config = dict(
    model='image VAE',
    encoder_fused_qkv=False,
    encoder_qk_norm=False,
    loss='mse',
    decoder_norm='batchnorm',
    decoder_activation='leaky_relu',
    decoder_upsampling='transposed_conv',
    muon_scale='match_rms_adamw',
    lr=0.0044,
    steps=16600,
    lr_schedule='wsd',
    decay_fraction=0.4,
    adamw_weight_decay_other_params=0.01,
)
Rows from block 2 of the decoder, named by matrix and row number. Each number is 128 + 32 x the weight over its row's rms, rounded and kept within 0 to 255. All counts start at 0. Numbers have three digits each. After the name is the row's rms in percent of the matrix's.
# conv: 3x3 conv (decoder.decb.0.0.conv.weight, 128x128x3x3), inputs 98-104, a 3x3 kernel for each
conv.37 125:150106108155158112118192079116136109057135145113188098160107129126156134173223127107120148080178116116117140153116136129077123108132119113171120112224115100119165145109141158069110119146127
conv.38 118:108167102116156077144136128138155101163167138153146144125085122123086156139128185109201149104173166105138132152107163098026124129115167134161127143099133145090156134118145158134146152141172
conv.39 107:129115152123089097127143163156137156156125153112075098091067098072086097089130126129107131142135151086109148123130092141121149139120128096104124123147134107104124173128161131136108140048109
conv.40 094:097158116135143127153133127107116075141087171103135084130122144127070159104176092114136128127112132153130135137131108131188099098098107098137144170087113080097115095082096118072113113066112
conv.41 101:122144160134098114126095108119111103163053135141131077131123108132114111122132155120143139089088204108160153103182137128118109135113103152081149143151112154093189115094138096075097090086156
conv.42 101:118122141126119105122116090150102119145124143156124138154133125153102143142103128141109117088136148155142137082114103139161097132091131166147109171110119118162101129131152153033149140189144
conv.43 097:169115154116179121167126170120086135153000154139105114117122124097120101105158162139101147098014084107098095076144124108197127125157140128145184105144162164103125100162117169156154136083126
conv.44 092:158149128143025138161096143148131145152134136099138150169135108178089142119137095159148164168169158107131120141093137101214092091127088151151157082118162131106122122153115167092143132155162
conv.45 090:157079172146065139186146162144167135152231132106147108117140083146083164098146096164107154132141094143143132090138122151185086126133112164173125116163143141149088147120113144107168161155111
conv.46 068:157159166201255143113201154107113108159152156135127143084080114101152135131110169102107093090081054126120105093122118066018095138125157147158143141096116136100107148130138174206140124141168
conv.47 098:089095101060070121092107128098136102098167089109134082145137148142172104110147116170173053123166099129202072162145156158151128151126142121078149117087163143173176106143107113110143123126080
conv.48 094:149210133130150150199170173168150119152125117137088120156135145116105131173167160084074154053123151133081139184169162099079099169190142084130120147130077154141163146155157173170171102146147
conv.49 110:149117132199164131124146135094120122142127116144128145108109153207115112146102146174127114156122129160134109124149140152118101238193151116109091153082115136100101088127119164059146145101146
conv.50 087:137164099124196121141113151135122132106078125113136129174154098107126122122101096142128141144105176146143120143109118103067124154117122124101111161136143130139147109104119102138155082142115
conv.51 103:089154119080126166089099129126118105123113102129130097128143156111143125108104143152097089157124135106130144141164144091110071101132145124122094125117125168203147157143108138096105129106097
conv.52 095:138144148139071123110100159127116120096072110153139154150144152079118118146146131145154115158157116173086153164151138086146133103201145081156052132132096104103077109167088137117099102159129
conv.53 106:124127115114102081121158122143149122148112114158186189097161152112078099115081182079153085106105070068144093116089093149177190129090135130144071132135086141185199084119069143124036121161082
conv.54 084:132111143092034139151125168126117131118026140142103131176130176132141171182177180109154149122121125128105134075101121142205168162186150124119076111116106135118073094078103089001094129068073
conv.55 096:123123142132169150157146175145132130104090147177169126074150145075140150092138172129127136144114108152076129157118151125077171155088169121149122134120074143103115142173124116126153143186176
conv.56 085:124106130099197119089085121158143102114087174096142123108133137115178174142132189135206154066143129149136200099078143090013140133122131137143119103098120087092116113095121083174154130155183
conv.57 097:115128097141093138163116165109148113164080121175193168134105148135095146184132166136130168155123135127148105104104107155129097145207133097126101139169150098148128152127161130139141163139208
conv.58 097:141106124186127103129165098125121129108142155081165098122143130159152139120100121121126122091157138139126135138097122080163097121111127166122149172028105136079132130112109103072127121152107
conv.59 091:111150100091135128122106111129116106141106152129138109143126115104174136128137151101144116107175139153163082116111148111175115100219142164194096124122156148163130106156111119108132099155110
conv.60 097:122121177029095182070086132126151137065064132079142153152076137096166068134090106135146147185123134216113142095177136080165173081146097059184171072136105076116147147138164064160130096148160
conv.61 080:132067144142115180137147193131108151163143135135153179099104122095149118175173151101189109139130118101169075084148121056184120159168130141121082156129160119115106125127161154129197173171174
conv.62 094:145117163113138120098110128164223133108185108124149108116139129152099122149126166142162135143171153180141133100049153101179177133126130100083116159097140101136112094142128137184164122144140
conv.63 095:134131110132150140131105116072014164113118117136142156106114141058079143125133128106101143185227134174145144138134151087131145136098161095152165085125167122127127119117120128132162137122136
conv.64 097:179156151156104160172166168125063090217107189218119126106146109129169174116115114159125102169148121135147127093122119070106065088144119111186130098112117119140116108101122093132125139147146
conv.65 121:158080133126151138137168147125126103138102114123126145144177164140135123127122116190079165101147129074101086091084086112031110161157172145095131137093087140076135107056120153092157164168167
conv.66 096:125087098127153109139167133097142142136108149107127133148179116097132131171156160165150144147102158170168132073095022086061097099097080128084124092159081104095096104115129129132109149109134
conv.67 101:140125180158168138180173155127102157144145123153131110105163090144215108115136077162142158150192159150140114136170113163123145175157130096141172106116112090080138156151093169122119130186082
conv.68 098:141128133155126138116143082121100142104142140123112128164110143155107118148102120118083133131029189141087157146197156115129071121122128060112122099164124119140170132095168120143180108126180
conv.69 099:113081107101131112117106136154174161099120063129134140127064138141087074141144202129181149109153153108193106147103165128096172089071133120136115121153174141117108131165166149177157110078127
conv.70 098:133083099127089092112159127147172111179237114117143132161158120178179113149152175174177153150114176113098087126172119105122147147141133166174113117147118126132118148094190116138110137113151
conv.71 087:119065128156039114180123121135140118128130094132138093100126132163165120082086115163152082211126112183194111118120135051235154064173189158134120151135104135135140157197150191110166170126155
conv.72 089:196154122125102123123138090095101126068150156146120150135079121145208123159130169122102115106146137104118109105113048180121053171156123156151177199097137116161138151087144122089078150124138
conv.73 091:082096078105150107147089114127065114115148070139055113136098129121202129151127142065116151102195158104060109112106125084151122154143153135126141136141112137129114110094069117059136143126116
conv.74 108:148128135133136126118129115120157134174074143114082121123133136188139100137110129137124195171142167122139146140150127112100137120120145129158073169159134061138139159167157071129155138092142
conv.75 086:119122104154189122129143099128102148157102114123066104165116171146120082106110101102161166115139169120111154066153087050124089110081140115111139108221094122161154136102146183091137113125146
conv.76 111:119090125137209176148093116136140163135123135147064116103098130117111121164141157181092119141155149107140107121156121102024076131159111113119150105129111080093061131101128097189169136186126
conv.77 094:166156123170073081140111098170099160197153115150140158088148097158095086093142117095162121104248158122175147150104138085112082122103117170140133147220140089104164115097109155043174158136124
conv.78 141:148137155104141145168151153094117095136083096103126146141140145101149095148130159129151163149182167154192230146148153131095089122099104145104140152127110142163226098121085152113067060071074