config.yaml
dataset: "photos of plants, animals and fungi (iNaturalist)"
crop_scale_min: 0.5
horizontal_flip: true
encoder_norm: "layernorm"
encoder_activation: "swiglu"
encoder_head_dim: 32
encoder_layers: 8
optimizer: "muon"
lr_schedule: "wsd"
adamw_weight_decay_other_params: 0.01
Rows from block 0 of the decoder of a small image VAE, named by matrix and row number. Each number is 500 + 50 x the weight over its row's rms, rounded and kept within 0 to 999. All counts start at 0. Numbers have three digits each.
After each channel's rows are labels from the 100 images, of 14976, where the channel reaches its highest value: "colour at peak" is the nearest of a few named colours to the mean colour under the peak. Only what is clearly more common there than usual is listed. The data: photos of plants, animals and fungi (iNaturalist). In brackets: how many of the 100.
# conv: 3x3 conv (decoder.mid.0.conv.weight, 128x128x3x3, each kernel summed), inputs 0-127

conv.51:447521436528498545577438494495468489616503492558442557556454473390456469521412499508502479527616456519583599509507510488465488539474560477444447486526553543503486499512443467522482555408516528590494490454457526373473515567568542557485559485458631556505495506427543510513546493423493660382516536468505514525472539462487527368494466510523463516470511512489414453517512427497515507471555
colour at peak: brown (49)

conv.66:559559661478501508472519502521565502515542489446505484534515514497480450513586510470476387431520434481415541503503503468509504517475474472540449496479462582538447523512549535518419481448406468477516500497532540656497460433552505500447601413523426491514489484399401478513480489591542485497534528479502440527541489499394414442487462584591496470598603475489588494528536510554540495510420
colour at peak: brown (63)

conv.60:478511605640515490536436496503545514500503438533453458591518507558470437487648503486508562512458499476547501502502502457482500503487424449572467504480511520468539502517534525526486506565514423440403503467526520471523391520563492528573536589590455523513484510477512492453488495565544228463487493532493435523507512525504462475500516549487529495564467512488552503528435540440619496465496
colour at peak: pink (25)

conv.125:398486448646554510525403501466502489516452480559475570569515509468494386512480497525511619547407485454581477508469503472541506490482509629445585498462546465510489432510491444435530583511453412518477496449542523508485427477427507556542492460611548558490487536586535510501519510452452394575490517578500474549469449512564523406496562493436433530435405524489530512502474508474582494492476
colour at peak: cyan (29)

conv.55:575484591434497534450480487473493478474517391521508378528472503559549514505483488496524465567529560542438466494507500474546500477576535372595457507425499603433539520494574591558531519503585461436511496501503428410480510530531465463511386584503528470510507511508493500481496460530556311471472450498493518472472557470486538608514517564551543505524411486479608518448501532419461504452511
colour at peak: white (96)

conv.94:618512650533521491500504518480551491400520526439534419479556498478465499488607493544508548504445563478494562508476493499479508491478492467579465509500501455513559440459508548486512483561500421462531512553544496624566439443502475475580476624492284448468529454595496521429484485603505425498527487473504520542484426540567532519493480487447510510567525447511435529488504512473533491589554
colour at peak: white (26)

conv.95:487454494431542494475439507508509505586404517562503568474483496495540481479502498489535481415476452495501531500499492540482503522447488555455489515491560545487708509481516509558466492542560473452478501528498527478508496543623506524370535511527485429498484471504485488447474517446545733436506461508498489565476426551413488534504474536580630520494548474492559609538472548493560507472455
colour at peak: white (53); pink (29)

conv.11:464471362423485471409441496512556500433600489525539388434479491555469514482578502514509461454463550475495453498517532533538503488511401504571543487571456519474506511512525478448451416437478526452588504500526408491546519459493462394471361562518483481505523537626465503541484514406439527611524508483506449414521492507528508608504433482464571515408450529480446553497430520507557502479436
colour at peak: white (27); pink (27)

conv.14:505490524530508480421482493488603500410563492357515528516446508596439504482531489475493573488409481505427300503492505462629516475507566489506473499506480397480410538480534452487635526491457501447482516543536488531455532495368550525436546485499477414492497511419561506519450518608475541454499511512503517466505547527549423525514451551457512484566511494516530522535458492452408502515460
colour at peak: pink (25)

conv.99:452513525468469416406522507516454494489554553472484513481405512479506517512563491444480357501520412472466554489518482417367506531464560503493496503484515617508532531492592490467480460448558555490512495429470552445572555513662553514463572393434451414506462497557498490506495507443497585491526543444492564529508582580458427496501450578526581503605518455509452459558487519545470507520514
colour at peak: pink (34)

conv.62:542513522553516527493516490509448508506570446528455303518500502567477516482396485453420466526485518449597515500489503512382503470502482465500425507448477448437512553483587591572478483511571517472549505589522495473555439511532373503510557572540350492488496548557481495488483507519545373480501535462495513491501610557496490571501508489465545486547443523495596472512571501437597501543526
colour at peak: white (25); pink (25)

conv.46:684491537516491465518487498500499500461470495601535471460612482468523531458438481521493530554568553522444616505500508627499514450551559446527533499542459379502512416515450511471515434529479457471516518588498482553550539511465454366533500524539570483491529508519469511524510463451506457395506431592488450469489447501511554460500549471488482476569420497491575530476618474488550487433622
colour at peak: pink (25)

conv.90:541543461457509547598456504509407508588527492599463495520606487416547493510501496550492436522597491490590666504538515531404503525494369524468519503534489627497513495487435508571377486505546424537485502450451512476525401503626524475550518533474541553507502483550454489456524489437520447465502516466491440510480454446418533442505561455506527485431564535495501496484481495515614500480549
colour at peak: brown (63)

conv.115:543477411522490516596501500507606506481547480503507534437486490419506479467460513575500543496490588558462555509459497370620499488497544510527529500519488524479624456476457548490591493478463493455436500596492484342501510547467586471476470456529601494503545493551573495532481511517398554414512420517517587452496589502527577535476528464455504524378501516503554561504448571471586496466495
colour at peak: pink (40)

conv.7:558517560433507522573505495480476507413457544583544500510508477540512510494467503531457438600514543456588548491487512512492495471535456580514514515440456463520503554455496567524547496463576525506470498582510512447523530448478466481516527427438599444485486470443485501478509503540514776413526542500503580502479460499565481529495577507469438513559547473506623493451425485550398508438443
colour at peak: brown (56)

conv.76:521509499449481561471602500511530492593521540384513453436531498505468532497513501505534503474329536519459633493512509523522497510493500525473467492525487637517551586506516547619444407517518504544577502549481543505486545511534547489477512395405347483520530492520505494500524481598531511538501497412503504496511633511494517539502456468530543498548619460492468529528593485512453493518411
colour at peak: brown (62)

conv.29:471473372604486515513503513467412459505581458471407436473508500401570487501466506545535578508460494512530431488501508449542494512516524502529518493496559495501481444509463493492452596597548532494505503517494439509501471542411532519465505593529490505500517521596563527498528539438469248544479446486497559512474522494532509462508527484476548542382426558506382460446567532468540499473563
colour at peak: pink (41); white (32)

conv.49:494470551486511492594487499492439492555461508649518474491579515455554492496436500517505446539612520471638700498481491549399498480506404521536561499466487561499626507501512547473407424525479487513494499516475505458532512534604437403554483488500549551494491479545459501453528496390510420549497453531501471506500424536497572489501580479556508518502459517502550499449566534513581497453506
colour at peak: brown (61)

conv.22:387482554561554540569463505477545512421512494557528551605459497514501403511380492535475528557410523500454496509449498420518511480500508473618529503431500486452530492458517487453472453445458431478402503506509549465468480478562515549564504434567447500485456452482528506412504456528495615444521562515496497527473515497577470448494498570465507539630545470499684556510439465460553496441422
colour at peak: brown (69)

conv.19:400550554475523496485380487482455506562531460588507484489468501517573491514535490495482427624517508466487456493476496446526501473555445473599453498482460405504442488503522523466574545421540550546469501484568533492541488501414507460522476499504557479503473508560488502529499484541527199583489535520499567484490545496543512488499544486460474499489402519513596462437580505538478511468489
colour at peak: black (97)

conv.80:424527552517502508491438495502531507359541491549468677488568511502499478508511522455511544596561563433464465505494507506587472452511421494567528485497427531488614466500502427506527374482462536518453497446495537580465584607558574427542531470412507441484478512448539518504507513588474499582510542570504594450496458486526437464490523486455591494577523501509525483481499508487428500434403
colour at peak: brown (63)

conv.12:561484463450476550506591504501532503676466579527510476505521500499478546498650502518480422483464491490571483495489501476482502488492474592406445503479542379544461565497550432539422557457584493418538499541540428476512546405404368497476401562458534460496504504525481502499475515476536646517509506496499499501508509542479496562497535516516476486533419476497579556511421517489381498480506
colour at peak: brown (50)

conv.41:572451546555501522553527510485399490425530521456497453544470496536482490502431500514493559509503563511601485475509489485505505509464479620471492485464516553508489525508505569535440472556523458485514495563481539543533499539498466539618620481448506501505488491270496501461560466460569760438540479499500477498491497479522460482500578507493497508545562470479543420491487501469449484522473
colour at peak: pink (42)

conv.120:541511509535508521566456498504462494456578447619505372450461496606504476506467484516451467579521549494578446496502510459554494508522475475516463496490452335491486499492492540526605539463487447505507501549560538492495477560439444499541539562561575441492504513539474500538533501535532241417540462552499500463474513494542507514509582453432447474492452512484563486459552450549586506485486
colour at peak: white (89)

conv.126:509498480619507607513475502488588496375560441490459465571571498372475481481578505549517628515370562503418521515530510459528498496507529441528515490542492483445476476502419426527492520517492395463496493448544447484407422459431560495471477498575540508465487477576530498453491530499491435391478472530491499505474572482571539450489475508543524496525471532502447590485393448433601494437523
colour at peak: white (33)

conv.13:374481488518528461509473513494443504564484465567505579446474508529490513496415504490486462440545483487483480496498492558499501496475496493474583507523537515460612493447435465547545480519521552490454497512473507548520448650522513556593529567562550474487516544599537493468509541514468302548506424547500506532488577538432530538503517440429465515395521541492695481507564539529584485530510
colour at peak: black (91)

conv.88:533446519521494471555505500476592485494507490547512634494498495475492446493659500550537562540587570517570451494487508416542502460556428507570474492477445489501518508503503523487553508485491417479435494421497446466406531459495542419473377583490556513504522462515488504538505483496502329489478464554514477464478365449529536455501488522544523527442443496489485560452309512454476489529515
colour at peak: white (27)

conv.104:635519437607474441589407503492529515626527514554489545434544491407499530508547494481495491534459489523520434505526505439544492508523513591419520498537549504511553495504521469505621545451548514474411516576462551389494460556445559504486451496504548473495530516547570516506504515504490540483490506506488535512500399497411543409512547459553598465407503480498449482501349630552537483513522
colour at peak: pink (41)

conv.47:557560453540579560549409489492559502434512474523520379558589478521564398502386511499472558543399563464498572499489499513554494494496451481484564495462532534525505512501528487475502527535461375479478494501553489582585413423479376495458532468600395499493467488493486480441516463447498554557497554473512463555485361471582506494494567535462459548568551496494558547498520493476580507428452
colour at peak: pink (41); white (25)

conv.103:542439471528451386627601494517526515433490563493496519466393501561488545483475504510511462457489457525609507502524506427350493526479467443512455495516536484498512556509517506481479567489500444471409500513491473516475482497581534452589486538502350448517505483565475492580450528350536478419531536498502462486520465500455478505499460543429492479472477509502531513547383504505509508604656
colour at peak: pink (28)

conv.57:643500516513531517444337506502562495512493493597539440462604508455449464473476515447491465549473488472496535492460503495521492465505524537490535501472465411484553468512528421471578481374379493568536492541513529490549566494469494522417536482617612599506508540503500491557497513566484676436485412591507480488524521570499509462504467509538520549498449491492527530535550500511567495438460
colour at peak: white (77)

conv.56:420472529491472429421591501512431481498543551434498497471486482519444533483576497429514519519563488488533490490502503621446507456482509578494534490503419481549382473509464497413556404498399574599538505486514496548472617535458461460571504517424414562505511507412482531518488528508454517624508521517510450432516531577530496515522431469463501471483473475477431415453532478483392490659486
colour at peak: brown (54)

conv.109:434521525441544604460558508469510505533479494495593602551544489577476518484368505509454456484471510556496506514493513560530494487533490514418494506477423507457479531478522458533391483441554460519518500402475502523448550454561422534494426446506457482494507481633504506481462460565512381556467579507510490468491459491532438601507493587415344504590550456512575531524527398485454496428491
colour at peak: black (77)

conv.1:338429345523455499518545495494437523510519523522473531435481498505526557485390503548501601490577552450539433517488504521533489495477513523466554500486563512497523423469453480514454515559492461526513493553509434511503561563456477511502556466501653492484509484513476491487535509381432668557511427553491553521504534476597549622486488461449453495400509524518408479496553492454484490519510
colour at peak: white (35); pink (34)

conv.26:502466522495489523502525494518573505597476527417477566539571505464481517458621512539568606458506513529536583495526495531554497508477453475451495505526547559520516533501421464540525510545484392460507496558496440446454516462475548453465474561493466491512530484361484480501515522503478831573524464491498477506496449463532534470504495524541522511498548525490495573521481501435507507478538
colour at peak: black (64)

conv.30:547540499481495497526496499501430498385489442571472568520582506540506527508500495478501496504586555468600406498506499561554505510503456632500502498446509593483622356494488526587478533556553478545578502517463521645439498604499421488605528531480520451505493528452443492485550486538566543561502490552498491512505431466473519504498586481519538484493496515499312478477542539518454504521466
colour at peak: white (33); pink (31)

conv.113:587512431442500538433420498501480507562437495505506436520469500615516490503462502452532565517625478502516531500505503578475497501489557460401541498515506443540476531501514536454587488431455467596516497317459531298525554493563490460359547500506438491500501503436510502516477491431492430483515498495503525495504459511499554466493513512493520505585492534496376509515550395443517503446500
colour at peak: pink (37)

conv.28:553553595518491573518522495486529512425472504487485488511595510440496445511523491516476441470426531519464703497493496548483506540531509426558454521514494553475572442505437537528517472496572519457491508538489488599473443451568528546478489562571318512502500498593500507431512491593475409463476544475493471526491452441472470423520511536518550535551555468507528543536606483557622501439581
colour at peak: brown (68)

conv.34:511541426467482491447516494505544512461570516525520494541473502568500516510465496460474425493470477478507481503508506538541503508500436492498496494508439625556556560485618477506402409484548512496494502494520559558539553540573487482460515378384344394503513510401499494448458482493525567562492549432499496527515513561448460542506516506524604435595590397507551466532427507520407489478372
colour at peak: pink (25)

conv.98:421569540498513540458574500510492512415550449486495500521480517601541511529524505512494533544544551495523442496507499537530494487530465367575512503524458496466278516486486451477429505478443528478555514387530475621556421483418485498599575503466525598493495516474455487537536481544459334549500520479496502467498549432558498523501521484452386496551503531501522417461505433445493496512496
colour at peak: brown (51)

conv.81:630494514466472546529581501497557488538473431440513611546513509569492539523310499501522535496496479529506410509491502490546504471566504535366453509504506480498449535499496561619536536489509467518511510430400513503386551538434548495419532493445491446495494518363498499537488463565517439515468474498500514447511484435426561484499539504584526489526508499502635527491508449472378485534548
colour at peak: brown (61)

conv.69:465549492639508524555484505483452498551428529545473552555538491475551486518483512491489546495420442519465528496499500442486494547504567579407499507484614424576463456511448469483515568537541435486415501428497554587449531517458489615499578374522419491499480466377548485514554509563496468508496551554485520590486453471453461372500602490497470510588528450519557541539546485516383497462488
colour at peak: brown (55)

conv.52:446520471418523477404423497507589495610495489489569569463572519496510526478598510473506426459447473514419409513484503520522486481512505465496556504506446451470517496470538378484575494373466579539506501351469444442493567456488521497390369528496541507496529529660545482527417494564488447503500485522484499502510528545482564518497472538530543478460479513524591573483406555485471498477474
colour at peak: brown (55)

conv.111:415507567515460468555658494505448506462487522413484528549429487591545525521573472545512540448512493503504495505537488504482508556488457462523453501521550600514442546513501606546429521586591456440456504444500454517444424492541481497594493514394349423507509478453491494447501470470541306554537584426496493528475465425476510489496520491481476458530573488489510495512431516492447508556522
colour at peak: black (60)

conv.3:593492472566480415497465499509486507591535528472474373496505516490489531508690510436473501477466448463572459501475489485478497503464464583454528491526517421542399530502534472439523479484465557532473494434506549477550489501428462518515551481469470549503493522385512493528515529523518257510487494505510470533543482539448503472493529424488521466469489518530378416506404564551477501572451
colour at peak: white (57)

conv.70:617487629471499477527550493496518499537418523496547519493573505527524523477454481516505541538532582454517506505473506523490507465555468507561518505471421464530489481492481635536543445566469434499494511607515455575481542478424465386466452495462425456515523460348429498470507467583530520541479464510488509475498380468576503524526525486542487500573506471504709557483589492518429497454521
colour at peak: brown (60); black (27)

conv.100:488523436524481526406525498507531505435469502359470492493410487505465505536572502483516540455357476528357342488525503439574492545496596437514436496500564463516392468511512488498530584503545529505514490492523493554461490441402524609439478521514439483513503517457534491561484484580513619450503560459501529530500585462497456491496383527461472487473520456493434484543471461506413491568515
colour at peak: pink (30)

conv.77:695504519497456472455489495487527493426497494438515488444515521494509556456492487486507529561425501465422359512511497469534502448548544494578451499525412451491343544505486552465539468477525563511449493555474455477525534500386560454469479469409466502500547498374549520502454504607550472431480544493495543434515513502471437496500439471519451486517445489505561444485455514501318503524517
colour at peak: pink (54)

conv.0:460538562493533522410417496498563509557463470502526614551525506512417478488561498424467515451599507488439399488504503549528497499489419544441492501452517526468625472484545492543572478444542517482552496503488509587434492493588483527388504532545541416493477499667516502418463519583493373475506509506493528528489428545451487510505465516539607500548553473494522571534390566538536506466429
colour at peak: brown (51)

conv.114:494514525549453408500392499502522522540513514492507525482499493494416510488770497471493425551548451459558494500532500531480502486512467539594477499541456513505468513523524441388530452384434553540513503497486506489510560498519575463568526478403502534516519513456507503533476514486492401549539548531498485466490471517461485415496425512502546475502440471505380408491392508505394501592485
colour at peak: brown (54)

conv.92:463457507517503509465489504496575499615500558419523426478419491458489470489504502524498497504411446536398600505501496444446494487498542375514490497546491403520367644501511476428529475429448514457414499482546491364562498399491575505415468470514478545487514466549564512508452510462458451433500513465502488491495582536524477490502420521490456519509504496499687515522450461484546495469529
colour at peak: brown (53)

conv.44:521435412509530509495470494495474505420443498473510465496479518453444514465449508517519605479522517500562510483483499491551497505476568554461538498479564458481590404507470533463567544547491444454560499616520450452476518503455539453476503526598576476495515509461502493528511534439460793449500466573495533522503526518552511526504496487483532521385473487496341569538485474470555490501533
colour at peak: white (99)

conv.89:480501343579477442489545501503485499496526530611526418481547505538533554495584499583483453436423485507397602500507496393592504500527535449529520508497472473516576486494494472471374424465498523438419505469536474524617564535533523488606437451537487447497527492480464499464499508430491463489511439579498472509501531509439348596502530540407475500540480462494452525508518460519458498416453
colour at peak: pink (37)

conv.2:507521574540490494528537495481532514510501513537575469514577493558435527443360492489480466545407524466491495505518492511513501455537480595475533507433443524454496498520593543567503401464501481476523496526493512629505599458515414464567523377432489447511517527475462505478454473541565446576519530587508420500505521518479413524481509544525485466614513406505682534528493534474366506512457
colour at peak: white (44)

conv.117:436445439488536552516493488488496524460385514498532547479529498452537500477370499604562627532487579530527527487478505522529514468498559575532573502476543497499549452467387497462500544578518482505461500570490428408459524506434524462442416528540539503510516441658584492524517501461410438475525485535505577484484488466634570477504550497490467576433490508490539585484493487381496504437442
colour at peak: yellow (33); white (32)

conv.97:538463397530499487597463499463427487473428512576484463476503495545495542483476490519550615598488545492645466485495496487532495478554476527463548485487510397465594511504503514484593513572578473477467504504462480335504519553464504474565416595486489502505506516581595536473492501446515446499460475528503542496465484511609571529512544395431461502370412527500487505486401470488478487497572
colour at peak: white (28)

conv.68:404494488511515561512543511531535517522556479465471505481421509554431489505492501469469458455524520463544501511495497440550506541426511527422456513467565520505561427490554433503539535478437466525638490512585493540525499487518497584579595457594490499481459481520389479493518513513471729548502449552517480560519574552563484589493430513488427500454509499491391464509633484545553503537448
colour at peak: black (33)

conv.63:562406538494506449490581475484523486487451497474492521451468525417506458488530495454538483495453459468472509504481514520412511476537513506599482504509478499503494525549556635501466415483460534452440510501468422428461512462579502473385503425522507559517560542574509504498459477475570288379500495501488481490497474511486484471515385513596600498559490489501654520502423577498487505507575
colour at peak: yellow (51); white (33)

conv.108:502483468433478479405571504500453508570532488474496509450465499517542560512522496469526448397598472546416421492505504471535505540488527360494520492498527599474563580499550588608488478533521547478471506491496459475488520593561497539411512561509572486521519518352512483517474526516518644490484359459501491526514633501377494584498451490528537465496553515501475510541567517461557500512528
colour at peak: black (30)

conv.122:514518647485498504491576495520492506506459548493555459561501501624477494482604502446447462483493458478444570508505501603426495499489498518506488506456465534498512547487578560503459387543517492447488498486506496442508532443599432461510562420465428432499472470369464500444454476533534604443546579478497490506524489544500424565500504600535488491675607437503530517556479484534465505505420
colour at peak: cyan (55)

conv.42:369462395422539505474546494488435495490460508474540576466444494500519502517339512550484489455469510559510478507468508534527491497499605538445514502490526463496496410494468443454478589498480550541583501480532488577449572503453451525509417521584562494484489501704493493542528501402433480573463475551494511489498525482557527573502564520469440528417460521502413532473628427526501500492503
colour at peak: white (63)

conv.8:670498423522508495581402495505508492549465472501489561534565507386465482502509502536488475441478464479512512501496497437479502514484453599386446490487535521500674452505526484521526543495554512523507489588438535484456520462576507573440431487490515425499485499534531494489482488515529668453487559481502512510503456498412510438497585468540642524404478493507431583510489532556431511514527
colour at peak: pink (34)

conv.32:485534498522501448390549522514591487449515462429480503473411506658421470498531538454485519490457525509395323499507508436618480494486580499444494493509504419504516500535590433507622569478437530481556489450506500549534555496403453619515494525522465484502519587446501510567506513544487602585483480510495531456509565475553421519497463524491517493543482487483459463558419484492441492503469
colour at peak: pink (30)

conv.53:516542476565502566588446486482394481492467510539449525530649488437520509541429506568459566564440477516479509489501503550562481496541478517480457500507515331503511429508390434553455568576601522504445504537459537520467452510403480580542500639497528535486494530488574525416539499531523561522495559515495518491456488464528478478494597466408426499478434521510457481454568440498488526486614
colour at peak: black (71)

conv.31:594471478447506415595574504502494473550416486578543446457466510556537485492507526563522450459504481499485547486438497456553485489546559528573485515496432572525566547526453632481620479514517549459427482510492533528467587569428483404560485413499499465531501506420481504573520487543493370494497485511500497490499464448352446442494569502568492523452565445501478522481514549559391509607464
colour at peak: yellow (48)

conv.36:471472482437477444408557497539508514452470514494531498475480528567570516520605512389519449499503464503381451495522487573446503494477562559575562497489548568533496474535590531414472435544425534446580489536556435590565535442534512409479524398518455495513463518562436478554474534522494325616503523497499499512534531542422456572498480521539547498507462538502507504477503605541436495568429
colour at peak: yellow (50); white (39)

conv.124:409492562566501470575579499494518502430565504496500574487528496386474511493537500551471432488385525502492458504498500417520502495511446542580463501486494553458525459504494459551403514566550533411502498683534462702471453509435514545641452505488565498497499497572491498482522508564505589520485503506501477504497545489511444535501486496506480499425496455506619494489445595541481500551505
colour at peak: brown (57)

conv.20:462537479484531501497487498507613502514500539454457561533476489465416448502552486497523428461512455576447586499503494527527529510498495424518449510559511506544568482555480422440501509436477520551520507489485594469475459452573569520517424518534378529505500523656516506570470518482498242581494516499515454488477490557476536404496379527518513508552444477501410549516509476525549513510480
colour at peak: brown (62)

conv.102:598546598504456408441587509505412515531525558487506464472506497462542537510547513431500504549567454504361502496519499569385495512509554489466523498491524413580416499496516568427544424516440534502515497389518499562552567457524434490401591409491454471497500498472493502501494549505505416474493541455510516545494449506432436400512565460555554481616558531499570474511549489558461496541597
colour at peak: pink (25)

conv.4:475511548547511435494416504500465505320534423483492536479477501499518466503376495476519568514535519504422506502505498532507506505508513412598556498527445626455531448501431571468577425537421507581442501463476566537478458601593637481519594426531455530505493490449513496510518488541477330489491488508500490489499493464505511437503467482496525500484581524500438444490567491519615494524487
colour at peak: pink (30)

conv.50:534480447505533540599508505493455503313434499529516524550444493641487514495428508512453531483494489484595373510462498541517505489509464590411474504495495507460517509488500568582535570588637515490466504468466508519379463542500464542517468533461425425486475504501560509509484488551482365468494595498498534491498424458494533581495578481467439512430558494517470504550411508504437491533459
colour at peak: pink (33)

conv.110:573560581489487517547418501489509494559558435532527474503523505529534525521687490492475446581491500504490427509494500428549507471560469432541463501490439485469435480482548480526556515429566551515497510534451497398490486531436518499522466522452508478493480507268508508493492463561543696621477536479497501468513551492477498495499546484530522463530444500513550449454596514509452495461539
colour at peak: black (77)

conv.71:633528540495482475516627503495563499525545505531460479483539498528515508519555497484477401587499497467543461504474503472491510512517492466611528486541510492488483537530511481550496501454413504454460486402470488546477422603421496484507547399458592560512501526356540513501514524486507368464441471501498515499507552483465601428493498441582531490592505482515554442542340628471498505434517
colour at peak: pink (27)

conv.48:517486569492555586479535495495493518549413449488528426623565502572534502499496505508510564421491496479456442505503500532488503509498515463440508483458548479457464554488537551617416532628550412351473494483528442473500420448499394493435457599577530491504497507466457488430485467502586537481479479498507427550506478481493480545495574536560436479555496535503659595522470501441565486429531
colour at peak: brown (50)

conv.96:532490530491490443484620509526397509489460569467454457543450507525519528527546509447466424470530428457527552504527499565367508509452527537403461515445562580536420549504577537490375496541551489484570503432535529534548475444604483507573562422445469497510466458428416496467546500462499589556503587413489502548525477530434407532511506506523464493558500457497430425516471491566385503577485
colour at peak: pink (37)

conv.65:516547495415497486494509512523507484624559463498457433415523484481585531509703485480491494481523516462424478509503495493617513534479437430536496498547509506550520517475426550516526544543532499465465515449495475461582373515407490474392553503500516488483502495480482518474485513479553322527526468378492535515530427498469543534503509433524500467460544592512488426481477570576606506475520
colour at peak: white (27)

conv.10:612490531587510413524461500508479482421563481576455414477464508471545459525629502494505470499525464446489497507475504433469507491476546475573522512503526490516503494515506582461576524574474561457460510572525491494544426564427533507520578571562526510502468554313515505526510522496462678402487431501498518516515517531448519427509546461541597510465463537501497428504454625502561499551524
colour at peak: white (90)

conv.23:505491443459464491451515498503414496474438512479458542462504509359598577517440494528563566475530471502436427503525502512457499522491565518497510505547507477543463488492388536449435547585569560509508505610491454561515457500409582485438487524453472494486493444346509503491508521450515721592489508430495600514493483470478509466501478442534493513418462558513513449473570507484466507517569
colour at peak: cyan (54)

conv.83:476507486456528507428402497486437496514521466490490533484537491431436539528604484419488431520491450511443478509502505539510502513487503391552464495474556482443573459515513521530519515452498572503534491551525458491523464497505544565495502597554472503495483520392544514517467541554529793601503485455506509564496633557465515493493499475422554470456455538501482469512576468481543494536594
colour at peak: black (37)